{"arch": "resnet", "image_size": 64, "crop_scale_min": 0.5, "num_classes": 4, "hidden_act": "prelu", "mixing": "cutmix", "loss": "cross_entropy", "shampoo_beta": 0.95, "max_precond_dim": 1536, "adamw_lr_other_params": 0.0019, "warmup_steps": 630, "weight_decay": 0.03}
Rows from block 7 of a small image classifier, named by matrix and row number. Rows with one number belong to one channel. Each number is 128 + 24 x the weight over its row's rms, rounded and kept within 0 to 255. All counts start at 0. Numbers have three digits each.
After each channel's rows are labels from the 100 images, of 14976, where the channel reaches its highest value: "top examples" is what is common among them. Only what is clearly more common there than usual is listed. The data: retinal OCT scans (Kermany 2017).
# convs0: first 3x3 conv (model.blocks.7.convs.0.weight, 192x192x3x3, each kernel summed), inputs 128-191
# convs1: second 3x3 conv (model.blocks.7.convs.1.weight, 192x192x3x3, transposed, each kernel summed), outputs 128-191

convs0.45:107129119140130094108147126100099099055097083129124119174116135102146116084125160125119141119112113092131096108137151141176159130137125104111115130116109128155151131159116125141124108102123114
convs1.45:104130142137146099110131149129112099148143116092140146166168119139119118173096138124115128154127123187194135149190162169127112123152125123122129129096086132078092135113136114137128098150116097
top examples: finding: drusen

convs0.157:117133174110155066102146114200106132075169118118151136108125147117154115141130148135102119151102151142115089152145141105137103114125123140103073126093149134139135145100148104128114123150159102
convs1.157:178150144133128110130171119159137131103156145105121169107121117091148157114185127131120152140149086159125095131131174134139106116137083119135148146100154106152070158139116117133086133110140120
top examples: finding: drusen

convs0.7:127116150102163132085121173141096125171140143103171110120113137192138123113129159099124105116134108121151150134166146117192098103153102141123159135100131114091130071114103108139136140151186096
convs1.7:127137161131157129137141143104077117130167083130149150117131119148119152163084118102127126123161096122171095141107108136196164082158092116167115110138110102121148099099156116176111158133147150
top examples: finding: normal

convs0.64:115153133172111151126123155083129108071115119096113168143117171119140104106117128156125106159137118092130173114135133137103114091115119131124119115100133139128121099115132124114094146113088143
convs1.64:094092144157104165115082137124111140166122127132135099128116083139137114113170160129178112104103123109132173130089099134111193130129142071105105112136136136121108141091136100142171128137145154
top examples: finding: choroidal neovascularization

convs0.150:172099111118126121117081152131103130105119125111108165128113114150147138111110187118134175070152169140097190127135143125180133084133120112155107150079142132113147145148095099083153121145119113
convs1.150:093121169105132095115128109126134145151131073140114092129114113134087098155108143121115143172158122102166122108134153152157128110122163147097124119117096150130108173124154079111133129165115156
top examples: finding: drusen

convs0.154:146134156144092086146095120089136138115139159123106132151111103127163163133094108133093077130102121086109128142157103128084144156095118134134142115138137135132187118108140155139163111163126148
convs1.154:137136119176106147155132152130174132141147135116090124136096116142096100139149101120128113129100096174120120155130141093096127116144144152127153143100123099120149135138129105104120157148116106
top examples: finding: choroidal neovascularization

convs0.124:105123110130109118115130130126145139152128155136121155139120087114130118103073104175125173077082123090132101095163120101110163142107136137107127113137134101117143115093116125176143098103102158
convs1.124:154172159118146128120134149111157124089202143172087109163124082113168144150115170073110125087137162155126132108119125105087140164154128170154159106168110134170135092092138101130118132110104142
top examples: finding: choroidal neovascularization

convs0.66:160124152178084143149140115144117112104126150138152114079131138112140122109166155101126134105133117107174173123124136121155114119125148099157153136107099126106118158118186130115145074127127138
convs1.66:141107122135147117138147118174121148118119142123111143117167108118136140169152126133106093088161115136167147146132202165079168124113162109098103121140113130122117126127158133106219191108126109
top examples: finding: drusen

convs0.4:111121131129137157123118135120108122106105143121178129096133091143143123138148148116118108118108110088118114140132168117119100137087129111117165121114129094146125109154138081132093134131144162
convs1.4:113116144151071092170165094111152097133140128131128153128122152111129137162087130146122106121168119142077151147118116112136148145119130142163135149150103117114119099107100138142118154104150145
top examples: finding: choroidal neovascularization

convs0.34:124112126153104171142108111136102118122089111157125105193175136141151102145097147152114115117117177093147115137091101125113100131143099134197133115137106124123120144091102131123138105077094117
convs1.34:156154105119128168150114120159120109165140120126150120113145094102151107119104102152156110138138143120104138121118136059111158112144122125176144112147137140123116132120104132131154147143121121
top examples: finding: normal

convs0.8:123101111113115119132159132124115102126165136134167159178156092172119116125099094162145127129181112179167156115094139114102137135145126159106122158147139126106108117115105117113114181091151115
convs1.8:112116135145153110113155143131127151178133085092139144106172158108124170163137128131097167089124118128108133133135149124162107177059109074118131130118095088152136108121115123112130119129097117
top examples: finding: choroidal neovascularization

convs0.117:157137138137153112122080132133145134153121121172094106123113109102117080129144108073129147138115154156111120114102101127129124084118137147141174131097142174085185135176132152176116159162109146
convs1.117:118140108101132130133134107102119148133090092159159140142121128077118178124120104169149153091078137124106067086133152144161142103117131150141109136075103139164152147137155099114113112146160164
top examples: finding: normal

convs0.99:097110108145137107122167085132164129159134139146100124099137168099155144156147070157122139149148088107173132134163129131148148175155105107145119115107158137170156135124165113163147123110164085
convs1.99:123128095101176152114130162121102128153122171146106132120083114154093110123155136140157173140127160152129095133148123138098106157103118090142117132167102109156120151110129146099130120105158121
top examples: finding: normal

convs0.18:107086113119124151145094132112117122175101148130173138125150187106119143190127102094109136128129132093159150116139153136082153121126126103111122122147132105144152127150125167128109127111168113
convs1.18:104189111145151109086133162102172154138149107148175103084090170151149138120130125135141116145122118113102128115119073161139147121154163077159119138102149129100111180141131144137126096118145097
top examples: finding: normal

convs0.184:131123152089188117127145149144147107138184150131119135113138088102103118156131092112116138108153138150175145110158144110125154154119129148103136130117077139156119124106133112110136124125146156
convs1.184:135150128123170173136102188125108155123168092094091176101136075119136105089153084102094111103142130110133168098117127126103099085112143096165156152135177137139164121145134079092144102182132159
top examples: finding: normal

convs0.130:131111125160139133133129124140151159105128113178143095168148111133156110094119141105160072142123128129104130081139103137139127125123132110095150140104117121111108139102133150129146147091107144
convs1.130:153127094107095148148120150163152158080061179149126125148083144134129135127164126173173131144135146092123131112151124135129135100110100125125157135130119131121131109185085146157144127129162111
top examples: finding: choroidal neovascularization

convs0.40:147155099108142112155125128106114142156115084131135134100111168124120144149120124129108131163091098144182135097127127068176121083122117130108133128173145126093140094114159139096162145104119099
convs1.40:116175099117128112130136147117087120137165099158124103111141122091077096184116174082102135103132092137133106148155115125118100086120135124135130138119114104133092150131154101165161111180129155
top examples: finding: normal

convs0.94:092108133113136103118102132117089133112121144135144130141162162076153105107160096142107128090137153122111126140110117112089137153109156112085122150185120124123110104100135120153156147108190132
convs1.94:139145130101156094153096119138124112145123143109148148092096114053110129145115062153138119117117127166132137153123099148131137139132137126125166180114113153146182111127136120123158133116151111
top examples: finding: choroidal neovascularization; finding: drusen

convs0.17:142130111100077125117085161100118113130087145196166092147135100118118060107127142150214094107090130142123159080120118130126164105133155139134115119125104141127105103100103141123125167157123127
convs1.17:111128132165105140106091180094125126134132146133117114131146094140083149094125115131156097112144131152086122139169137137152164132098167096188094158116119136120128166135116170148150177150115147
top examples: finding: choroidal neovascularization

convs0.67:140151103130115088117136181118107133124095104132111106156151141112127117112095116147131146091086107107142110128147107162099147129169127144083145151095143134115119092140120158149137118128132151
convs1.67:164119116097123132107144137128159093134090106113134132131131142161156149129122108135161133149152128173112130147143145126103134112167157107156102164175088108127131103136106183147144157125131127
top examples: finding: choroidal neovascularization

convs0.120:117148126115129131128118120099191093134079124147162127083129151156105103142127110123099114124140121153107120142139148155084141087111084146133094150125139069121092128150133136153167128122133070
convs1.120:149095129125116131151100144146156128114100146136176147097114196132171080153164166145123128157144107171124092109123126148109129083149163105146142144122122177130106113180147136144123113148141156
top examples: finding: normal

convs0.180:090134106131165130149112153179074103143121143140093145080131155128109122128086166109108139128142100093118170114121160134117126098120167147118110145171119123095150126153108083133120164136109122
convs1.180:125114108152135113130097113118140135105086170130136090109097142139138132107159134136169131135083130102100123159119124137133110117122155128131152127155125091120165138146109074143119114122106112
top examples: finding: drusen

convs0.32:096103109172120116135107132124127145106124106112138071140125131103135143117107128107127077112128131117135116136144136118119123127110092136107145118132147117130073128154125147132144138212151149
convs1.32:126088153104102108132133182107171118125108129158121151204133133123140152151127079128124143080123102168120122135127108092126122118099126087137132139118124130084121131151146102093110138141145160
top examples: finding: choroidal neovascularization

convs0.104:133094139109152100115144136181116163149146117134138131103131126134158165103138119108090105140161186149127087124073138131124101110142096105120141134129142119140087111137147141086143103115147117
convs1.104:122097129176131122110105114168101129118141097142136124103114140125102135117088115118131120194146120156101134163137120119116073106138131114134137123109147177123141112148144145091150126120134149
top examples: finding: diabetic macular edema

convs0.100:117111132149115121103130118141130127116099130146106138112171152117134155130165133125164090096136164152094148124109123158115099148111094135126193121114073121155175204133133093163144132109167135
convs1.100:131091124148128184157125152135089162141137080151092114170144151130157133126163123117132054130158109107098167143087121121088156108097087132119112136128142124159132156148120136151138150144131097
top examples: finding: drusen

convs0.145:141130176151108099146119185125141137091104137113121131120146127106088097096175116119116113097161068151120090125127158101176112097131130132113115118121123151116138146160105142134109147117118098
convs1.145:108117120130136096138087084145147121121137139113157106124151089105139151120145191119128140143115162126105120104102113133067165167113077111101120100169150142152103126166169110090143119136167106
top examples: finding: choroidal neovascularization

convs0.171:141117110102158158099151153153137112127115144107083136128156123080160156099108131117115175064144122125165094139145151094081149138126129119140100119172143151096112128126149126094137147109128139
convs1.171:118151133096084153185114123148153147134098091137097071129091083146148118136131138152101116156134135134118073122158108125110144120144108102133112117174116095130102121165166176193117152129125104
top examples: finding: drusen

convs0.141:125098136126118146103147107066114107083127070138079105113107124104121095096134151182166139094108124135139156117150111162133136087106127134107144104131142126155151122088128124130153110164139134
convs1.141:102066098149135170114110131154081154146124088110079118133106122108158151118103128118100143120147107150127124104163126140149166107086139134166103105133150116137142134146105129100147159144119124
top examples: finding: choroidal neovascularization

convs0.92:114150151110127139127150109103145181152152134132096126118120150133131085116105088135143174140116115116121114105110110127083177134104127099103129084132127075167144133085126104129128112106094151
convs1.92:146131122141153125086159120125140102164163098145151105116105115106112120124120137143115130149131151114099146127137111112092130122103108142165109098141096118143140172084124170113129112080140120
top examples: finding: normal

convs0.138:123087137118150111184114123128099144120048123132134117137128140062138112118143086131127179125138126118126123136113162105129135150138143156134175163146113135121098086138102146147132090133176082
convs1.138:123085115085153142105144164095122139162120132161181124117152124083135127182124112094150122079121154138127159135153121165133107119113137128132136180111076104111101129114093142135147128105154154
top examples: finding: normal

convs0.75:124128144113152101136118107142127126081122139165140136112116134149142107117146176175174129112117104142150155072129093142093083159118100163158097151147134103118114118134114182189090092139115155
convs1.75:116117120119120133129118141142147164126128140107124122102156145151138159131109159133063129156113145122160176139126130120142080126120091127147123121091094085110119134127110138123151150118131152
top examples: finding: choroidal neovascularization

convs0.38:145167104163135195110131152097085123137129131098152112147130131156191123138109072102094087187131149183102096159111114159099142162123124120110120090134150136108144162146157114154115106121160106
convs1.38:137146153116154142130113120132109115155147115166124116130156123127170147135138095124139149106133158114147089085151125144132158131135103148174136146131129150138091202138093128121107100097103133
top examples: finding: normal

convs0.185:151148136105155156129153063126121124125122137117123152117126135125132108099141135144123128131141138101118166125153142131102162103105158121099109124085115142144142112095109162088143160164147145
convs1.185:170158122140125161135140152120141091108142131170133105109111153143118152125136113075139134132095138153133135107159105121120125073108182113096110133133105139133172124133136129150153119118087159
top examples: finding: choroidal neovascularization

convs0.58:142181141090139114094095100143169148146141121118123119129129130080117124105120148097120144152142126069135152114125152108122160118098174084133089150118140145121092133098112082104137139143156143
convs1.58:151154119130099111163139101126140123072175146104139150129107138101109141146164108144101109132103151152105165159106141126059078130125179118089118152167125125151129148108112112116118119124096151
top examples: finding: choroidal neovascularization

convs0.26:122120139104104139126094112106157096135137100125161101132122107147139122117085170105093112114115078107091127123112104138119158108149142125118147162110154152116149125149121157105127147132117105
convs1.26:123148091143136127147105141158168111147137094142177110106101143145145108159158153084109130114086120134063091136097161146135110137102089145111105137105147137116119145126149107123147116185232141
top examples: finding: normal

convs0.41:129094112149162089133138100148092143136119124110155137138154101144100131123117091134114095119164156031151134127109117142117096100121114100121128172141154121098136138130122155163114078106162130
convs1.41:141140095143138107141135121139102159132121139136143169134110108108131104142138154121103116145149148153116116152116072115116107125127139143106100171134187089106165130125137094095108125093113158
top examples: finding: drusen

convs0.143:134134127160115142118161110165121151147161140127121107112097128119117138115144105117117108102127123090123132143154153117123087149128129095188129146151119091148066099125100114136118108182140164
convs1.143:142099124146137130128135153109137121139144119129128129204125106115145129113131090141156132129129161154157127159098094146092101106101131126133114148130130146157160109080106112152127143170118146
top examples: finding: diabetic macular edema

convs0.46:130123106092117128121110107141104111141132135118132122062123126119125128130087113144159146099095139074099138153119103123104103152171101111115112143087162157125099136124135180184127158153103115
convs1.46:105165150130107092089120126093102153123124099138131115122158086119140118134105103187132163105170148092118102114140131125167126153148110108100180167155131129162122111131137089124121109175087078
top examples: finding: choroidal neovascularization

convs0.39:130153162127110116100113149110107141142145142153128103128109167118106102173164084101105154155193150145149125116143145125129123135137130122153159126110140120130114131137147145103127121091170178
convs1.39:115142187105203147124105115123141153111159111117116126115151139122125142081152189161128128170146184132122120170102096135080105135110154144144140105122154135118069144184078109107145162121152127
top examples: finding: normal

convs0.148:139134134126104142158166150125106142158118110143117113148126101134118133131133142167086165109121101132112126112127124147158140152137146069092114125113135140138126138140098119121144143110102181
convs1.148:134138172109107106177138115107158118130101154128054168120142135135157117110142132110149171143135123137153139125147126126135153148145149135183111127117136105159157136146143110139143114112101129
top examples: finding: choroidal neovascularization

convs0.167:169099128097123167161130111116140126114110134118114146116083128135105096108141122104113146116153140107099148145128104121136140105120108141100133140123175131115148122102147130104133124146176139
convs1.167:129136118126105123146146111136121125122140171123172151121113194120164159131133120158142142123157144101120141161127162135131119154121131154117109169102129150100122100152116163142119126134152085
top examples: finding: drusen

convs0.96:159136127163111120151138149127095157126152140164129150123127123127122128163130121119153130130151138136136127122138142175134123130119142175139088080092116135132097144128112139171140152164134130
convs1.96:132104108051136128108136188100131116112157115094083155149119089106112135132111105096098150096084141186112122134154154132154143096123129139155151148125137117097138087073127112104123156104120096
top examples: finding: drusen

convs0.21:102131111130140126138140088144130147120150160122097144072172133168112116093136119115159125135165109117144137121104142169116099170136151176111159110120101165138120126136134133121096128116153171
convs1.21:063101135164129062147141157146133126102155118132121158089084114142100114122104138108137152134137105139106104166122115150113138136214141139131142117153080134115135142108128155158142129106155099
top examples: finding: choroidal neovascularization

convs0.6:125170188134088142139131156165123121105155125160124109147126141103142156137131120132120060098124138129116125091130167128123094132136119107097101144102121113105121126087147138124123142154151135
convs1.6:099203129140101121135103120147115110117138135119126125145136123129110066117156169159156154137173137107140077150160123109121115141101077142091138109135123100125169136132133086097132137103147153
top examples: finding: choroidal neovascularization