A small image classifier, trained from scratch.
Training: soap at rate 0.003, 21200 steps, batches of 128, held-out accuracy 96%.
Data: trained on retinal OCT scans (Kermany 2017), 98430 training examples, 27.6 epochs.
Rows from block 5, named by matrix and row number. Rows with one number belong to one channel. Each number is 50 + 12 x the weight over its row's rms, rounded and kept within 0 to 99. All counts start at 0. After the name is the row's rms in percent of the matrix's.
# convs0: first 3x3 conv (model.blocks.5.convs.0.weight, 192x192x3x3), inputs 0-7, a 3x3 kernel for each
# convs1: second 3x3 conv (model.blocks.5.convs.1.weight, 192x192x3x3, transposed), outputs 0-7, a 3x3 kernel for each
convs0.28 098:66 55 67 43 44 42 47 46 30 48 24 48 34 50 49 56 56 36 69 64 54 55 46 48 56 44 50 36 42 59 51 42 40 41 50 44 50 56 37 54 58 70 57 68 34 51 54 55 49 52 54 29 63 43 75 31 70 47 68 58 42 83 54 58 40 54 60 63 39 41 50 36
convs1.28 099:50 50 30 78 60 48 40 41 54 56 79 44 77 70 57 55 36 56 46 48 36 56 47 48 46 47 55 62 35 43 49 43 29 48 71 54 55 52 55 57 39 49 55 41 64 42 50 63 42 58 67 61 61 71 46 48 72 56 31 46 56 42 47 39 44 47 51 29 23 32 71 41
convs0.29 094:56 44 72 35 73 57 63 59 54 31 58 31 42 59 62 44 44 64 62 46 45 32 60 58 42 43 38 64 51 56 66 56 59 40 39 31 49 46 44 63 53 52 58 71 52 47 51 51 29 53 42 34 69 46 63 35 47 55 47 69 55 61 43 41 63 58 44 25 52 45 52 35
convs1.29 096:40 45 27 64 52 41 86 53 51 59 36 52 46 56 14 40 31 63 70 42 36 48 37 42 36 40 42 52 45 19 61 23 55 32 34 40 42 56 44 64 49 67 49 44 34 46 51 49 36 45 52 60 39 63 38 52 36 45 63 45 35 60 36 42 71 43 42 38 52 33 62 51
convs0.30 105:54 47 46 39 41 50 51 69 39 71 43 63 59 47 46 49 38 42 59 57 43 60 34 67 72 53 28 40 29 49 45 59 72 34 59 41 46 49 39 54 71 45 41 50 56 56 49 49 57 47 45 45 40 43 38 65 58 51 36 68 63 44 43 79 46 61 66 41 31 59 53 51
convs1.30 103:50 56 44 56 53 31 47 52 64 21 68 42 78 52 58 50 72 70 51 48 27 31 50 60 59 51 59 33 60 45 50 37 70 48 49 59 26 38 61 64 63 40 39 46 51 56 27 35 79 60 48 41 49 53 48 57 53 62 55 40 31 71 55 55 76 46 46 61 58 46 41 84
convs0.31 104:47 32 44 38 51 59 55 43 57 60 41 37 57 37 18 34 60 68 39 42 57 49 63 30 52 47 59 40 51 39 56 36 31 55 46 47 38 69 40 53 40 66 35 54 40 48 52 52 49 59 49 35 48 69 44 65 68 56 43 53 44 50 52 43 42 64 37 46 37 47 55 47
convs1.31 103:44 56 38 34 57 52 34 48 55 58 60 61 28 52 70 34 43 48 50 57 46 53 57 54 32 39 50 45 48 57 61 38 58 45 51 54 57 40 48 62 58 62 64 43 24 59 41 46 55 79 49 67 63 62 48 59 44 65 51 29 58 53 55 46 14 39 44 47 62 41 31 56
convs0.32 098:52 45 65 62 54 37 27 45 42 27 63 59 68 46 42 55 32 65 45 68 39 42 53 37 71 58 76 48 34 32 55 26 59 41 52 45 48 55 58 52 43 41 40 27 38 50 72 46 54 63 51 76 46 49 40 68 48 44 34 63 56 49 42 56 56 46 57 59 53 35 48 27
convs1.32 098:30 31 23 36 70 47 41 56 51 40 48 42 56 35 42 36 59 67 72 56 39 43 42 25 40 42 64 46 51 63 52 46 56 32 62 37 36 53 35 40 55 36 62 24 20 43 47 43 42 50 32 51 54 73 58 57 34 41 68 49 72 44 69 31 55 17 39 51 39 71 64 66
convs0.33 112:46 58 56 44 50 46 57 47 53 58 34 33 78 42 55 39 44 24 68 84 49 37 43 45 34 55 63 50 45 49 68 40 44 38 28 39 32 57 57 35 51 61 82 50 54 31 37 56 28 34 61 63 57 49 62 55 58 51 38 34 57 35 38 53 53 37 38 38 39 32 43 44
convs1.33 108:41 33 73 35 46 38 34 59 40 47 39 60 62 70 37 70 61 54 38 48 37 46 53 67 45 49 67 50 40 59 42 21 63 52 39 56 16 54 60 46 49 32 63 36 38 57 53 52 54 42 47 57 58 43 30 65 27 47 42 38 63 46 29 51 53 33 37 68 71 22 65 68
convs0.34 106:52 57 50 54 52 52 56 39 49 55 18 58 45 58 61 50 66 35 38 54 46 76 45 53 39 49 52 36 51 44 37 67 61 36 39 35 40 44 27 64 56 49 39 61 60 37 34 47 58 56 61 47 52 40 64 54 57 47 73 39 53 56 42 60 47 50 75 57 81 47 40 42
convs1.34 104:49 52 46 50 35 92 34 42 42 66 60 41 54 61 47 63 57 63 60 51 37 54 59 77 61 76 53 36 28 70 39 68 47 55 41 68 33 47 59 40 56 63 59 41 45 31 38 48 28 24 41 45 54 40 52 48 65 57 54 44 72 78 76 40 55 61 53 35 71 45 64 51
convs0.35 091:48 46 47 20 37 57 23 40 77 43 50 50 33 43 52 36 42 50 48 33 40 42 48 27 40 43 46 27 45 48 50 40 33 37 35 43 54 53 36 47 61 62 36 42 61 64 46 50 47 46 42 22 48 59 55 47 50 52 73 48 58 70 40 60 32 35 45 47 49 55 60 55
convs1.35 094:49 40 53 66 49 42 49 42 53 65 53 53 50 52 59 42 56 52 54 51 45 37 47 42 37 44 50 55 61 30 54 54 41 52 44 28 71 32 42 73 66 59 50 57 46 70 47 41 54 55 54 38 62 56 55 49 51 43 46 46 59 53 57 63 63 67 55 46 49 60 54 20
convs0.36 099:60 43 56 47 44 36 42 40 48 66 49 62 37 46 67 52 38 53 54 26 42 34 60 62 40 47 42 45 44 27 50 48 52 57 46 61 60 55 49 42 42 42 56 32 40 41 23 66 49 53 43 43 61 71 62 34 57 57 66 45 45 44 54 38 48 44 55 41 46 25 54 50
convs1.36 101:55 49 50 69 65 50 38 40 59 36 36 47 71 30 54 22 68 57 46 45 48 62 58 76 49 47 37 62 60 36 53 67 50 39 68 38 22 22 32 57 41 25 58 61 33 38 64 48 56 62 40 56 51 57 61 46 45 40 62 48 49 43 78 78 32 41 30 57 46 40 36 56
convs0.37 106:47 48 50 49 38 69 69 37 59 22 33 46 63 48 47 55 61 36 77 46 62 44 43 50 52 52 56 67 29 49 64 32 61 64 69 59 27 64 63 45 56 71 26 48 67 52 42 57 43 47 24 43 62 58 49 51 50 45 47 66 43 63 70 38 73 67 39 46 41 51 60 56
convs1.37 106:51 73 46 47 73 57 51 52 61 57 55 51 72 49 50 51 54 63 29 35 77 47 50 67 54 69 46 43 39 57 46 50 48 62 53 51 44 67 59 41 71 22 63 38 36 40 47 55 44 45 58 49 41 40 52 38 50 45 61 53 33 48 51 54 60 42 40 54 44 42 44 56
convs0.38 119:65 42 46 60 60 28 40 49 50 36 56 50 33 59 47 57 52 51 43 49 62 58 47 75 56 35 41 28 51 54 28 54 68 61 42 57 49 52 31 49 60 38 45 43 40 67 48 38 47 58 36 48 49 37 44 34 50 28 40 56 56 51 29 64 52 45 55 69 62 30 42 45
convs1.38 111:33 66 35 36 44 43 46 38 57 63 44 42 35 70 39 59 55 49 61 44 63 52 70 56 62 32 50 47 38 54 61 68 80 52 53 44 28 70 62 32 58 50 65 43 42 60 50 37 54 54 44 40 65 42 67 57 24 57 67 72 59 43 37 42 32 50 48 49 48 62 52 59
convs0.39 100:35 37 43 30 53 52 24 79 63 28 55 33 49 70 65 62 50 48 42 24 63 62 48 54 59 93 51 46 37 55 36 23 40 57 49 57 50 57 42 60 61 65 37 45 48 56 71 58 69 52 57 58 48 61 44 50 55 46 49 47 55 49 59 42 60 53 73 62 42 50 45 39
convs1.39 100:48 45 63 42 35 50 63 29 47 64 57 40 29 36 39 45 63 46 57 67 46 48 39 53 17 58 48 55 66 57 53 27 48 37 33 49 44 45 57 66 56 31 24 52 48 54 54 45 68 62 52 42 38 46 45 56 55 68 39 40 38 22 67 53 46 51 30 75 27 59 38 62
convs0.40 099:55 43 45 44 55 41 41 60 73 60 26 41 56 36 34 71 30 45 31 40 49 67 54 53 53 50 45 42 50 64 52 36 64 38 56 69 36 70 61 38 65 49 43 40 69 46 70 53 25 40 40 60 35 69 31 44 41 43 58 58 33 75 52 56 53 63 37 49 55 49 34 37
convs1.40 098:50 41 49 62 36 57 54 42 65 40 49 56 47 34 67 42 69 42 66 48 38 63 58 37 66 54 47 47 46 56 67 46 65 14 73 47 44 72 56 75 67 50 62 51 76 45 64 49 70 32 56 51 45 45 44 51 55 48 64 38 76 40 69 56 44 70 30 59 60 40 50 56
convs0.41 094:52 55 38 49 42 42 45 48 29 39 43 50 55 48 72 50 58 46 45 75 72 51 45 47 74 41 52 61 58 52 33 38 36 56 41 50 51 51 72 38 51 28 25 61 48 40 50 68 46 30 55 38 55 64 59 80 24 51 53 31 41 53 60 59 33 45 47 21 69 42 50 34
convs1.41 095:25 59 35 54 70 41 52 69 46 58 39 54 53 43 53 56 49 63 58 53 35 27 40 58 44 46 79 38 37 26 42 32 54 49 39 49 51 44 40 57 61 40 51 48 50 35 67 50 35 55 38 58 49 53 49 67 25 47 66 32 54 29 51 48 54 46 40 42 42 54 31 57
convs0.42 095:65 42 56 68 63 42 71 44 52 54 37 63 58 44 60 50 40 55 62 63 69 24 67 48 63 55 63 47 53 39 74 54 43 62 56 49 44 49 41 67 36 46 51 45 34 52 61 59 66 48 47 49 54 53 37 46 76 64 59 61 45 50 43 25 56 61 26 59 34 39 60 63
convs1.42 095:38 49 72 22 66 57 33 54 59 47 38 49 54 62 43 46 19 40 40 51 59 43 47 71 47 71 74 57 52 46 54 52 51 44 46 47 28 49 51 46 32 47 38 65 38 54 77 64 62 68 49 56 62 59 51 42 56 57 49 61 50 54 55 64 49 53 53 59 56 44 30 46
convs0.43 091:60 51 57 36 22 64 56 33 40 63 59 47 33 41 69 51 50 36 30 64 39 40 45 40 55 46 59 41 63 57 30 49 54 49 48 39 52 65 38 60 53 37 31 59 49 52 42 14 56 47 68 32 49 34 45 49 38 63 58 44 40 56 41 62 49 35 49 85 40 44 48 58
convs1.43 095:40 31 57 37 44 32 41 56 44 59 63 41 76 67 48 69 41 54 52 51 15 63 20 36 51 33 38 47 61 47 51 46 59 36 24 72 59 62 45 43 49 49 47 53 47 37 31 69 47 54 66 61 41 43 46 51 53 46 37 40 70 39 63 67 67 51 47 49 47 55 57 60
convs0.44 091:50 46 53 56 49 48 52 59 61 27 52 62 61 50 57 57 45 55 37 62 41 41 40 76 23 55 54 49 50 69 60 50 65 48 40 70 56 66 34 58 47 54 49 21 60 65 52 60 51 43 63 45 42 54 61 55 51 40 48 57 28 52 48 59 40 35 72 51 48 55 45 38
convs1.44 096:42 57 53 45 43 69 43 26 52 63 41 44 44 46 49 51 42 39 53 63 35 67 40 28 15 29 54 41 52 74 51 64 39 40 67 58 33 54 53 41 37 48 54 62 46 43 51 48 30 57 59 31 52 73 33 44 31 54 62 31 54 56 51 67 52 47 61 76 75 49 57 64
convs0.45 103:66 77 70 74 95 67 62 74 70 43 56 71 70 50 57 59 47 45 61 43 60 63 44 59 56 47 60 37 38 25 49 44 42 53 45 55 52 57 42 43 33 64 47 36 53 67 53 58 55 45 68 59 72 45 44 49 82 45 50 53 51 52 45 51 46 59 60 46 41 59 50 46
convs1.45 100:46 42 30 37 44 34 32 47 45 59 42 46 39 53 49 52 53 58 65 59 40 34 48 48 37 63 55 34 43 38 21 40 44 51 18 40 59 64 62 44 56 80 49 44 47 65 77 72 51 51 46 44 35 51 56 56 44 51 59 39 71 70 62 64 64 41 35 44 37 52 58 54
convs0.46 097:43 46 43 41 49 48 60 75 61 39 45 55 60 68 69 62 64 52 53 58 27 66 55 58 35 22 50 50 32 51 49 43 63 58 62 45 37 52 46 51 60 45 51 52 53 41 42 41 62 55 20 51 63 43 53 51 28 51 46 65 73 42 69 59 50 67 34 47 47 45 56 42
convs1.46 097:68 36 39 46 50 41 59 45 38 54 62 43 31 34 61 67 65 40 26 13 34 65 72 41 46 42 37 40 39 43 41 20 50 56 47 61 59 38 58 50 47 45 66 37 31 76 57 64 71 42 57 49 54 60 42 46 38 66 45 54 53 68 41 58 27 59 38 40 48 40 47 44
convs0.47 098:33 45 49 64 57 62 61 65 39 53 71 64 10 41 21 49 20 51 40 40 31 51 55 48 83 39 41 75 45 44 36 48 65 58 58 68 29 49 51 27 46 54 53 38 46 65 59 64 55 54 54 51 60 63 55 52 39 42 34 52 38 39 47 57 48 45 44 48 45 57 29 34
convs1.47 096:37 54 31 57 47 54 31 41 34 59 44 65 55 28 39 52 49 47 70 63 72 45 45 77 53 57 47 52 33 48 60 45 69 46 45 27 54 40 55 68 46 29 53 18 47 59 58 48 74 55 46 53 59 54 49 56 46 34 79 49 44 38 61 54 52 47 45 47 49 56 38 64
convs0.48 087:32 51 39 47 55 33 33 44 53 39 46 65 44 62 55 39 40 35 61 56 45 41 60 23 63 45 38 41 60 54 50 48 78 52 40 65 45 40 54 38 52 15 38 29 36 26 41 48 53 43 58 55 43 58 62 54 39 61 24 47 63 54 53 49 53 22 55 42 52 51 34 42
convs1.48 091:71 58 42 65 41 36 41 50 50 53 37 45 55 54 52 46 49 50 51 64 53 68 55 57 50 36 34 37 48 50 46 49 52 22 44 54 58 52 86 55 42 66 61 36 49 29 49 46 29 38 50 33 57 36 37 45 62 44 46 63 31 41 32 67 67 45 41 46 39 55 26 41
convs0.49 095:44 74 43 70 47 41 88 47 59 31 54 54 58 37 57 44 47 45 49 63 27 63 54 60 41 42 67 67 30 59 42 59 68 45 57 61 39 44 51 41 50 64 45 38 50 54 57 64 49 41 55 57 49 69 47 47 64 46 51 27 58 27 35 54 46 77 54 39 55 49 46 66
convs1.49 096:54 57 61 76 40 46 48 41 45 39 67 52 59 53 63 41 50 49 34 48 64 60 47 60 56 58 60 46 24 49 65 51 53 42 66 89 50 47 52 48 57 58 47 58 72 52 57 48 29 27 39 34 31 58 33 65 46 48 31 29 54 59 53 35 52 48 76 35 53 52 54 65